From a checkpoint of a small model that answers yes/no questions on an image's attributes: 2.3 epochs.
Rows from block 2 of the fusion encoder of a small model that answers yes/no questions on an image's attributes, named by matrix and row number. Rows with one number within an expert belong to one neuron, the router's apart. Each number is 128 + 32 x the weight over its row's rms, rounded and kept within 0 to 255. All counts start at 0. Numbers have three digits each.
After each expert's rows are labels from the 100 texts, of 14976, where the router gives the expert most weight on average: "fires on" is the input token at the peak. Only what is clearly more common there than usual is listed. The data: aerial photos of the United States (SatlasPretrain).
# router: slot weights (fusion_encoder.blocks.2.mlp.router.weight, 32x256, trained with AdamW), inputs 128-255
# gate: expert gate (fusion_encoder.blocks.2.mlp.gate, 16x128x256), inputs 128-255
# up: expert up (fusion_encoder.blocks.2.mlp.up, 16x128x256), inputs 128-255
# down: expert down (fusion_encoder.blocks.2.mlp.down, 16x256x128, transposed), outputs 128-255

# expert 8
router.16:159126153134136115145142103156107119145108126125090145143178102108077162158142131087161082102158124105142115157198188176110141128190072157161125072152124124148121127065098167147181079141140154176143112122116142119044128103157116146139092233164108163072169132092144164138084094072190079122180146132135161090126174146170129093129038164159095071132145087084164141115169076146125104113187
router.17:143102116116148172141190141156144093138099148173139131094175098123156187139113062075181068153116117176119136130142190143122146161104096125172155134160157162116134137149126141157157118137134179185110175142092134116160119098078146186084113214118153168131133162183090137166103128126165074176210104097114151140146154143183144094128112139172146128186081086102094140106118111142135144118165
gate.0:139093143164104152124145152161145085128066126061089113147093173139106118146206124137195110122157154146127188166095094138163108102109083113173118121143133170121098124126108153157177132117147158146152067135105136146057109180112095163091126138175107170098123141140119063110181126107121140186097115117134137115134115168110141096120173181115102089161119106151131140088142096162073109155152
up.0:122100094114127143191162122091187151190160120138122112181118116143197114124091133123063111151134118131126062098153138122186123139087121126149127086081105156071200124111138130124117112148125046130115190096152118065166147084136164068144130101143133125132089113161159169134132100181134108061179144173090064125101158110083126143170096132136108117140069136106132124124127150137185152101096
down.0:134075070126111121174133107063175055136159133172097129138164152179122089118141089105114163170187096092133140094053093173184079124131160153107119093071106129103108089108123131161168131165079172159115107075145170141119129115144155065116138127182141120119109133144180170160141125131117109146117138158132060201102134039049125110194190102138124111142057111168150108134116136162136151182189
gate.3:110108091107112145141111154145117118114099123105163114076157152114128095107087096096157128137128111120145132183062142106087164143180119157132143113151163130117177107142201134162090152186164179201098147129107158116226084134122116098136121030107107147117116124174101077139093143188137102131174123081131101128151101141140132137128166030139145170123045105175126085135153125109175124143158
up.3:132126147117079150133115121130173102120130101067065107177102152104136096068125149085128064121160076132185134086143120207134126092172094095121118106153093118126069167143095113158185120130092082094170094155119130125067095167122181087171131137150142130057122157112133090118117106085104191142145149158107137153146051121143175112131104209128149121119105131092145150140170146176118138124125
down.3:192079165090140108107080085149123121153112130231067152099139149145126141063163134018134109109140114148123103144108122144116143088170120091162096128153135101133150163129159129149157127146100065151161168166059148135140128181116098061112127120149092119116074144132095115112113120111151141197218088140109144147154069113173190088059104140111149147116106136114091134090174121147175136158124
gate.4:175076145115120130111068143159125136143141118111080110122150108141116083113123133119131161098129143126124141109103059127137131097091135168173109191129147128090146089116142159139096158137164167148151138121159133136151124060098122132101110096087063145092115040101084101114192136116140118150107129072086105095101130137147190131120184141120109159141079103170066079118170084155159153127150
up.4:108150050132117152168117102115105117160143122072055117171100088137161152162096115152047140187149094147099136084224130130132141100132120110168155129099086127111119108097070127161123108159127051177111123164111105049086125212155104166126117187149193174118115178125179139118126136108165145076161136143094115166132099138156161143144075175084120080130188163124190135137095128133152099135133
down.4:147103122130167087117052108156120104148128135151072073092184095128124124070143130145128095162132122140122127160170125068078112128191141149191178105125178171111158116126102092153087117144117155182130123141135127108181103182159159134097105190141138165091134092122165113118163151111136162068101121064054110144107082120140159126098146148114108120108188187129113087120150076126127132142121
fires on: "river"

# expert 10
router.20:134078109111199167128177142133090111177073181185097070136172085125125183096137141087156119127133110110085113088145135132090148113087014141117165093098155046098119128161128161148132059103152195102135106150084132094136112109101098181084126147140115170107104176132116109134137124154122111145127106077108088057140079107171102182133101155202135079174069159088125135158138153159172105138158
router.21:094131146156124151160132118118042067185091104140109089126143150149132170120119127123184111140184086141166126144191111105115145154104066138117166154133136106209127129107116084095186151107149118153113064120098147080070132135164137092155115170152151204067077207122138137115057119142154151105161112116143133095165151116070144106068106118205137053134139094082191125095157156078150114122176
gate.0:125146082136090118134172142142218102138132071190135124117149085141100107198070158178109102179134124106163122117097141123132117091133107164062135185093109102128084162169104126141096134156085144097145087093137143174151131221075194095219159127123118073149139091115164144129134161125117136075137118162106137153073123140167136142149133122108094126119125152195183147151060138114149105140117
up.0:097148113136143112097101161116185096144111118221119117101170088171121118156073138128101121145097100153144133142154146135093107065170129190086145157109115092135107138140090147129049146134143179079142071118107171170174136194151213083183115144107166133172111117087174131170146142093138143104130091158112148163076130134117127124148131089138124098082165135200187132126121100114152088165134
down.0:166118150125119123121085151126072134111183128053099100152106199116154133116115109074160154119110154105134141131148122138106131143138131094155122079130198150175086128125138148095126082130170058153151166141063141150134142063160196177092111090178189121142133126107087147095126078154134116123115148116154140130144097182128117132185115160107127147094097114112101174129145157123094143123175
gate.1:130134172141144109143151119121174134142102111093118150106110116136102063126096115139071136132131114133116145138162078122180136165163205190165111156109126136047144129115125170100112119098160226094131146097154139152182121163125127066142122092132099129145100154143119150090118118096095063141131132208157152117089106091084105127135124104104083106134100118120123145158091123156172122132143
up.1:108102140152150108104071045119217148152094128164121145112167124170087088100104130147023113138121087180126173064135103185194129087169124139165096143151101166051135143148084136148126152134120115121152165104083138110115097152122120115127152116129151136104172142095115090130113097063121083107121102129104155157084099106117193137156133115112133135156137139126152159122129125141167133143115
down.1:098127076122170104117086099127168167167117178169150107078184066119126127062113080106104108080101105187138111141134165182074123100112072149184108127137114174105153142104146125139132200105138121175154133144112102081099125123105097156165122120090151152120167115065169122172123151111171068105135090080123107138155086052136156123174151063151141116150114158156120168155191165142179130133125
gate.2:105142123118196170203154169139058102117109128051113163161131153104133149141092115153168156114176158095105089141189102115085133137129108108126141120098125106173135135065180127128119143146072125157079075153187179144085145136130075109144115130129134197135117136139115170111128095161143125179156153142117102167140099100132147112140102118113123126109121113117087096118077082135108144156126
up.2:112103179127099125135150123157091143170084113060060128133172153126136143077096083159197070080131095100096120129102166142070123131155150119094107128161099146157107131084063122121183149202087140126113077146093135066096126102174130160133173151069162157162195166117130107181144128121176134134114127114137149180154089136142134175086077139175156121159132147111192115134161075090128124120123
down.2:070137170123182121074120146154129149148126158063152109070167116138094122084113104167132058101122069144119103136061115133090131130131068163137126125122091115148138183107120124136128158133109148134147165096025165083068105120114135189194125157094132118124143204072194144144097149107144103081142086116122103138168125103136150189118164123180157104114124180094176102102157102085110133158112
fires on: "road"; "river"

# expert 7
router.14:176179128148181076171144092141140118100085140152129122115159075080128156112170131120146091147136120179152156151156114141081112117087046152133173101081190166079117150181160129136144119088140111067175118143138145192145130161125111146136138160171085169104150111148139053126061147070096138122235137066119117114139111114190120125096079112144133079155111145079154100086194151108136103189170
router.15:141114212162222172145114091170143121149077115098136102122171140087133134096162148103193084103130077217117126130148127153103174125105129114098169125116130180089120110141130073137108081117154173109128118131178142127138064144105149142166094137166142126096174107186126059104062132098141146120163170100071101096101067103133170059135141080116108120118095104141181154096132155170106111142150
gate.1:144173065130148140153145105131198133107084087076176120160120108127139097169065063149081144125157079169132086152157136111140059141114090116091144154117079219124092137197136153149136165162052099160117089097132153142138120119149137047117110156131145111158111159139144144148154106126135102123150094167169066158069142150104201159176121091119150097155092123152097098123065152149155091174131
up.1:126122085115180117135085122082150095116053132088201114080180114133089110127122119100104131136181079156139132133129149139116125154130103155052139134087099127125122135200156122126073080160101154093102087103130124185201102125150161063114131097094113115095156103123140134167090111144090122096124174167152141137086129097175141159158107038155117182138079125133132094134113142144179147121133
down.1:182118088134182086165098080087126079099089202085212140116162106129090144122204115100156145118140101104114177087140093167154195122095139160120096145127150122074164119146145117120154157160134205088109112112131108158129102136153127090121124126105136176120174119141135114161136127101066123176097207065150161123091130144169137134141137090122097145194103109130110106093172114112156165103158
gate.2:094114091143091127119177140121123114172133129067109215084142117180129119128176096122162115080175132164095087151068144125088084129172165082129094169089082096118103136118159111098059133150192193155101097141142166150166143049090173139105112080106093098126142094105147184079096117110124165057159122102154161112106092161111143115113149145140140117104013155126146163143112146148108150104144
up.2:158139102116114143145094104184110161088083058133098072077134161206112144138144187138125095206125080133139173067121184104140126127060097151123108126123132130123148137152070122185126104144134116173110155133071092133085157157154059174136106143141154160110154184129162148138073087146149102101094133138081110123150150134163122114156109114118114123101209076153154100118105097130180095151145
down.2:109125099129093171119115121159057107135070097071103155057132133181097145162124159154152118168101081144100110089090174121152137114106201160132147135043108111127168140125105110157076106144206140186101120098103129184110143137130122137139103109107104143146127166129158180109095129119175141065120105110091127151189114146142072106153084078144099134067090086162158144120120087115168154204106
gate.3:129174140166178160128107166114131103139169144176139121114132132109083170155118106073100162125098143136116102147175151092087173110174181093134142172127120120140077152126111110069140134052153145125114148134084172123108103152128097135125122141133201197155156167139100204121126133155111161143180102210098121077159085103131104126101135082062164089090139129124159198126086091155128143126134
up.3:128136136135195114126179083114161176095190097158180108179115096113157130152151117119106113123106090136168091129168113148109106142071120109129105127130121200151123123156100130082115106146174065123132090113154140160201116075174116099122097159165135145122101153189149100143113129123105127145144168170160128146115182133107130110141066140105118107137171136110123146072096170099118121123123
down.3:164119110128139117081221128136135183102161163091120128157149150139062149164097102107150167098065118125107109139138148136111194147129113140028123157117153131086082131170128119139100104098144179044119087117150149153172151148151118156152118128101148100190129134162032113134071123110143144105150098112119172149191081121156136158138105068115085115151128090167153128156152142097163157190125
fires on: "park"; "parking lot"

# expert 11
router.22:172093136130174187116129164157088134124126136186107131132220117120128160074124081124143057107134167145106164150130181147088073184078056191107083154150205163140081131145138123166128107104118211157129132100114116109148110101094129178074125163172182165103114138116123183147100185137167110152157125101093178128116107146136142120107081111108099101170106132122129134089161087090133130099157
router.23:145100166081132211142150156159078128098122126165146100121199143102083166100132126093153112088126160104155126155162150165070131171113058171162151094098177135164061172153091157078146118126156203160155091144127159115147108119083134126099111161140177112115155157109118166163115129158141129162150102065101126105150119136109092110085116126128112117164108134095125180133177136142129109081108
gate.0:134156129164166089161102118124110151160112146050098142145124148106097205132091093149093191104099112139099109185160155132132167126108141173172132083096140194059137135106161162176117094120140170152107165085212148100144112086123117168145132150146112111122142088124058133088110128113148120112149155134147118125136098093080131099146140101177078062139153074129087119132103110108128087124118
up.0:104098107122092137100146141097125127108125144210166144105155103160138089132157156106168083148178162082160127093110103128143083130110151094114123180185117066170120121148107083128136138142103110122138117168053080143102165158120127043135143125082185140146116129137205143158138135126115183167124098140104164146106157169194100146084091136080164238122124159144155144118164154135143180135119
down.0:127131123105092137112144117171127179126084089190109147130075094052144168147121173122156145098130123130102137138127125094095135136092126094090128094153115134105133126147144129121145110081114147124065125097138155068170143174078089117148131088088140106172085107149107136107136088179132181156151098115104099098194127131174084183124116189141164121162121111061148129108163131096172124023084
gate.1:089162097212064126106137161158137137114124099058122165094122068131095110142104154104167087121092124173162189094069132115162115109125121076085110054159106133108176136169142172126166197111097116122147093146099129134101110165162115136146151093176068136136121134152143127109163141095146171164107142062155135124141148128087151170106126109181134146090162129129069164128127140111120101174103
up.1:131109121145098184136064152123105131209090129145095122121112177084140126107165137109117174126116122145103155141137110136147137132107165078177072173148105123161157144115164129144156111072137152107116133130125136113147110107102040158074114133113162127098086157129088117152196157122153123120082078052099125157083109158120091118103156116145155142163132102136092125163119106165144114104181
down.1:127133148147149188145083140147135107131144133107080146127126124095119121117124164135074112080094118121128158123139168151089139115140122112152113113127144150155164166143127126136099164095168107145149179130115139087157098126137087207126115106130232152088119122127084095130145139188159105097055105080101098079153124167116129118096147098130181129103133159188130118153083138131103088104190
gate.2:141145138125134117106114138127139151134104134089122139108160114103161123067135051127176145137138207131143145095103154141096130110108133110120097141123188091131168087157113119103115096098161110120130138127153133173074164093094072197175089174128147173128136161103171184106183171117148124163119172094136098132137090164102142048119096111133111106119146108147114172080151099153162119172196
up.2:162128153159132075135158134119114085058134158086142153118099170092098099092199120095084136088114105158181101116118125143166113143161111175101142109124143131129079136081115122170135141195138173058166119091138165107113115190124188092100152082174135087082107130119117143147065137117078118108153154151157139136132151155077090127131213186086105143050097162165155162142148131124130151106084
down.2:111091089123143077137140158071095101068107160131154155151099160125150155127189105079148102136146168146104128092136123132124139159124131188144123134142164085142122129069180108125103149175135174058146111158140171061098115139098149143124092124164093101101100126105133115110107120135111060153140130170130170150098152171120138124154139142072111144082129185174136108155121111130094124111108
fires on: "railway"

# expert 15
router.30:124120089112097118147111125160097188089107149118175137145209139097129123106175121095162138052144119174074186169163171129120144154125076129127161140194156132156151119146137126191130106117158093141133106071135156149156116107115162105066124107169086151175151104122144181135139129111124093091103178158107113099119177084168106182140187146106161128105128163120131096100148114088126127147103
router.31:142102162110102156135141146131164107172090142025172089166154127080180119133144189140108105143139153091111143102070083119163117125113119176082170172117161164113087113162180078158095156141126097146054113080123125139186103117108108095166126117153074107145083105171060087162127148152085159128093107105106090121135119080154133136091136104121089178152079130147144113157155183116095145092127
gate.0:130101082192124136175148101123140130125100176100129151103124111072141112149027078146047170129104092138181153158174102167113093112136111101091163153145082110164158185120123136132096181154071092137091164140130211074123070144142153054139132088123192163123141102104118178173162124195146090147165111213114104139138119141134113204108149100111128110133122112125161126092097145098157135148153
up.0:102147176152153130147090123143136180137102170142094072131066117082120160091106172200122166127131136090066106107158159035181108107104151129111130130115092120096154102037157125137053126167091124119058177125085103094047119168149104137120125180138103119104186120125163122117106109128127125107156141176140097140138156052134135131091105151125115143093195096128113165115142049139099115149084
down.0:126120139158074167110104147136143166148139133190040076138103149112156153159112129154129147113104090096070118150155174104121063083085114165095161141124095142107147166154143110147060108117088081132061157106071174065072104153111112129091142165127114124119126138097183096119111108148166098131098112176101121114157154030131174116093167168112109096134151081138094133079112070158159135115095
gate.1:176125165120141123132130111146188172117152103198115107121171146147111132142101077168076138155102089093101170133130128138177128126117161166091156167125144157084171106150068173161052109181159158110133146095152157147182131133183174147120142119146138129165158089114093098128164143115115100053073149164151148113100098125105134104159140044068099122157207107166151127140077118133064077156105
up.1:157117095128134120119068131116165151134144144143180114119213097141131143174139112161101122149098062125135146138086098127169158107093140131097177205089103120084153105176068149167074084138140127134119115114093138152175116070168129131140141106121156084150121105135114128125135156120127142069094140118144101077102118093091126112149194022130136130142189094176162096144110173131077098208100
down.1:099153108136158120100093132124107122134130108038100097078159145117137140082135197101140128134098123154133140106172095063143147140123088051147120113139134111123134086156121115095134162112132037128111113137142133096173153101138098116181157124124141089155126142138089085103110153161120178149129144089134064137156140121099086140165147140171201140106099110112151157127168126151101078116164
gate.2:138109150134176100120103125137197147164121117134100138096167092121100115124149108202097109116175137114148132076085128113183182107134141098139123095053070110137115109088114122154133129161134117092172117151135120140054141196092087146170102131168098117135137069100133109113093137097122138120145085075145099143080163142079096100133130145121132119127092143112183186187148149152125156090145
up.2:142155145132120123104140124140138158153124110196147116146084196128136101135095136064097133124066125168125148158137119127078106142118084166128083160149162161107184138165103144081095188132167123152136148111122151062172122082102173184122144115099141112113146134094111128147149131157150097096071165181128122157153116174146188131152145122141114139126102125177061100092104087129202070095115
down.2:110121105109141117134122122164078132200117142209107061131098133184128144120074132073126152147156104132124139164128164091162119152176118137105124131159110111136128080095097147133112143132193107150086126185118111147103139145089130131155141108079151138188126149097148092178207130087147126047098117147114129140171110147103114099138147110146142161136067104145098130161159135168166122019129
fires on: "building"

# expert 14
router.28:122197160131122126208100140101106085142116112175111138174224114066068176097118148116168079093111121164098120077146122160104093148127145168099185148101139146120097164115125108177140134065088200092125097093200126171099081106154163126103125139147136150164171132094148196172068116114127097128161091089131135079140095091127069148162140123153118112097100136077178163143128074155103126127099
router.29:098172105189154139221102118141068101106126107096158138194152141082113160154089104091124118110158114182100102147171115183073055184138079143169098097166117106119070167143073117160118083110052128134141118116173148123107098161110127180114109137161159134120152123100129171162116136132119122149129131140079113090063094151190117141138053118058161149116147127108103207157170107171145137080111
gate.0:125138107118177154178069154133134110090096132098134163120127150117138178133151116103113130127155135092175099129187151113147149091155101106135102097133131133156105151102117134107145093180089137153150137152099156095159118188138161056103121186153174197077145146136160169091112186150147091219139096122121102125079093162108159060127116110082123094179134104164110153107113138164161093141127
up.0:137212086131197100120046162106165098105106093098116147141065127137110167068146098152089146078204174147113098143147092112175173126099160110155083140155125133134144154106149131132127165129128137130117145135157098138116099102174176094166118072111113161153169183159134137130114131110104102204156082157168128094053179105098173131102161149107154107131174113139094111129184113108151146132142
down.0:186122118122100120100093137114145118135124103054147142107119108116132095139174071149133199143129154153065096142162061133133133152132189162132074150144142098130087155095124100069101174147104081108085165116166117113136101111158116160129127088119132153160098137138114161126122114138087150156106165234124117150107137078064168128135187181139130119108125123141084139111150130111151155139156
gate.1:124110078158126157114122123110142060109076116063165167172119135128110113118149135097065109136128156131114141108128102160205092127130157082099123170150065083107084114150083163109174072163099201116106065128109164155095091097141130081166160132146124162103121116140122142089164085138089155132160158133175160171118164131115130155133118132154151131115100123179130166139085138123133130124104
up.1:131156141099137103129144088135137176166188133178091116073136072067163148113151132111205140089090110081176128133121121067074147113108118141153091055115153198135162111116143098173068172122119050156110168124107079105114167164135115201106069098121135100099114132117158116127134185177162116148087106119102116109153103128097135121076150169112134115135187124107126085134168096136106132130174
down.1:145167130165123045170156122120113135108175195093116108107099091081056185134128098146130174158104158145187178124081125127113141127065154131124127167154117135102114118105126098134087138090128095114077123130136149102105144126164139156140116099103131129137127110163151193164163173100137136068120190056136110140123094106133116130088172089086161144141153114203119146138129076090099179104142
gate.2:150133192155180126130065113140157171124104184000113136149146114093105128073171119102101132073128106161116103116097081148090158084091145094127172121087112128089143100199117136166143116138164125129117169133143135150134128130126096104094139124125093153142094103160107123098144126116120110206164136128149073106117106092173148107079150156094141103122140109109111149095144148138171130146112
up.2:096138161116175072150139103109117140133101161146186148162152128129151103179105128125100164105112077091162141206089132096154113153074151096141089141147089109107172115169076165123209133159172110104133165172127138064131128131131142122119146081087107118106109158142147086112125110170155114184129127087178115041098155184114153135111109113120183112162156104120138126118105142109166119053085
down.2:096157174192081098154203102125142128155144093128152121160118090096162111176104163173150130106144105128174180205091166122176097106120138087158138162171145182088155135132115144140163155076133135107133125167129123139144102189135116128079103119081153094125142126138145128117138167094145150092102090048107139045114178073152116113173116104128109139159127146115147108097141133154194130079124
fires on: "building"

# expert 1
router.2:125136088090054147153108139108111145108164118101109078164036169141160093152115144147099106158095110116123149083089149183124133149118208098122093153168121110154129119150202144233116148157183115096089173123156148114130085122155115146154151132139051110157166103057089097089112133083095146084102124134153177157155145112123117154159210174130090162082123156121124093148080119074059142088191
router.3:147085133153152137125139147170078097162087124155085079146155142112109219076117130116192098103182151125122152156154127115141153182104078141126090147151162145116098167142082116091157090134099159143117113167085115077126174093161170175084111192179206132140155180151103171146085101179177108182118099099103121089188139163137125124154086142135157090174129124088114136084147078122157145110096
gate.0:116155098132196084140078113164158120093109146143169108131131176170125099145108085168070098132120169153179138131117143143065113124085068112092151190110164172171180052141108150130133150123099109127156054164137130135078124103081155080137079137116086150186129113129145152151168130157148071119149190112115095171079066142111166108150107080144161131165115101137123151129133130132139124124125
up.0:147135110100165104107079123095145138122136164078192096099182108113118091134143102215134104104115146141142128137052145116061117112079129122095128141155145127123119140206137104162136092091079115111122124117145115214110123068149113119173141102111108148206191148146128181183156089160140140165151120136111124079158146064150133160127148055154164150143125119129142079113101138076113168157160
down.0:129084078117161133126146139113141171126163117000140117121146082154161160149132142123169133129151071124134131172069128119115122141059088116147111142109136114154185104214135134150157085138151047169125180145108157181178165104123090155140146089033140114152100153186136161102108123169118104136132163142139106102141123096144143150125195128148140099099129100111122056074103178116152144085169
gate.1:131184113135138106138153127129146179097108092195129120095152106155108129145173124155085096146150137090156140163093134053098110085114117172114197133115101130110122106114151063097121161107125083120131116113138120165183136195128149065124163113154133177130093150114170118154137149086119165103186092111091175140118142106130102109083127126138153219131097134113137099100093154117165132148102
up.1:109164096095167113088140084148078179144123106180128091110178147087101163193124157081141078148130111112137118109128116106100180151137097100083185143116168134096100106160154098076134027107108076140168136146165159157162165125119186131129099172151109128212105122179146123131137133170146208130155193174094148143116165161123124134107096139115116120093151196032103176145128108098089072102102
down.1:153151141097205072132153076117043108102121122112124105191098167129103127119108086113114114114144166125089113155169113151195127150116183148059153101130083156082032092114065189138137096101160070087143144169167091090111217077135132126136168103173126116143137121134147151119146071197085140093119176136145128147131150176105111161127085192102090149100097177153180175180110113128184120058121
gate.2:097162129148127112092132104139171131165117134111124126113152162140076169146132121155106081146131135223065089182064164140134062084137064128106110170114095137153162136107137098143046208097080129151095093117099142159171151129072163147165106161188107103088152132104142129118135117105115143093174101098134107175124114065136131117114075153172123147155142124172140150112131116097171135133128
up.2:159171181107156122121112080113128125143112099122160090124125102132100114126112133117184128107175101091115143124104202128091116098123143110107152124130133106114103151166111094162143105136132197163074089138131116255142123187074115090152139134143063121129115134149136125116060147089125177161172104198134140174196131075198154117118018118094079124102094129088106150141141131132163148125130
down.2:130132106091126153149194094196086151169121110145129142125126118108111161132121154106119112085141127150147135178084171125123115098136120106101128138166099120096112121146083121112155106099124137168083071172151134187132145167075118086143132100165078113118160119161176146104105069139167112151183126178134129141129071079138116119074038135113107166124148121107130152106138130103180162045131
fires on: "crop field"; "river"; "parking lot"

# expert 2
router.4:117135120138123174139123088099160140147133091065140101135171102064155110139173093158111144122080129172135155124132071137140140100117165129128146153110085180092114143124113193217146138171111062145143156105166103142161077151103126131168145100161145151193126090093107172160141118088108119135165173136157083182177100149102103137127160124135130094137143107118110106080136090107121133078158
router.5:100149159104106174128148165093170110077104173063145127116116123126147121146200135155051180147103107144039110145083091116075175126120089096105161141083139093050103090072136108166122136147169120130094101122157172166129089132115109167161106141135076140162140111106063100124105196120117170108119163145121118115115115145166059155144135111113098171119155131068117103140097100139137104138117
gate.0:109143106150090105102107169090126137132135093084140131124127154113084197089087120106119102094099151131156126109131144161032122157165158086108147172194135149094116114128134122136069197071125132116122088123208190129190135107129090110135122151108147164115115068150099086094148164135117162116143127160165143119193142097114162127123103080176118111121108110150174155204180119153120100151142
up.0:151130138101193123097150082179115132152106179191122110129152122189077118128141113137107100111155103131103123100112125132197171127111098144175139095043146111113148133128109175145183071204133141138121110115127128149054123173174149103157118137151107136127132157120159081134142100104108086157129205097173122154116102109139148129131130114081127114123122139119092118085110103109112145135085
down.0:127159151066165147100148107148176158207094100174102089184136078125122163099124102124132107119169109085104148121114182135103169100079097116149102132143154146132175103153114198129133073144130199122131104132127125149139112147095161157137087069176066154172138094148099071086124084116130097127129104109150119031131126052112211093111091174097117086158131125082072119200176159126138147089112
gate.1:061148136119151110128158135166047077139098122139085164106139220153062102150108103098157108099126195128146129174144112154126080143169110065145132134161105138197099134061119133127100150156123144151143056131134141136129137104140112127138094097164159153078145135126126137135117141180148076113121126185169134163112116160107143129141136109131141113117116126136140096197123140119099132158198
up.1:185127142149081153130076116148183228095127177161140147153093136070177178087139146150079142125098039126103130118104138086139156082092149207095111068096125143048158092150115155136122157124122094108121184157132095085070095176145130113134135185115125105155153120122147118123127097087144129147119147102108125110127152120123187122115094137111102148170102074139124181069139062157157091114074
down.1:080154168131159130101141098144152150132091123255094159136173149105125161128123091156132151156118122150155142098188121137162167145135134113176109084141122148104178088074088114141047122092155139152119089126111041112079126109192144128125083124215104135114143119122190195158101117153137120074132111171133116075080185091073079120197092127116066097109156120062120186172110078211102153158149
gate.2:105102070135104169133157116184139158141124099070149147117159118124169156136150169083124115153100121114209126178115137123172097132078097093191071080130159144127161088132179125084167133083085102212127128099121115115100126116098093134083109088178115107097109166168172166122102131173164062158156086113096077148084132144102117114147098161119151142139092126119090176129154158191218132086170
up.2:124143044107091170108162121098159122101145122070122135125146100141161124114164191082104116160124105183185122162121135151119168151121120062106114171139136112071115133217181078119095100022111105138140151131149106153145154081100114135092108070129117040118067090141152178124092125114111099150180062130103114130072098161171119120154133161141193127128080139102134153159113199168186162124169
down.2:189153101165182088104106127068189110101171146037098161156164069119148143042145088080156113123130084149160115137105102153102181139119140132094125104131090084114104172189141109139115099035143159135179134143137100130103096093136150165128139115068132152143143122143154124106130168085110127117151153109142147118069087160159171093153176143138170169120068151129168148096118135161107182202116
fires on: "building"; "crop field"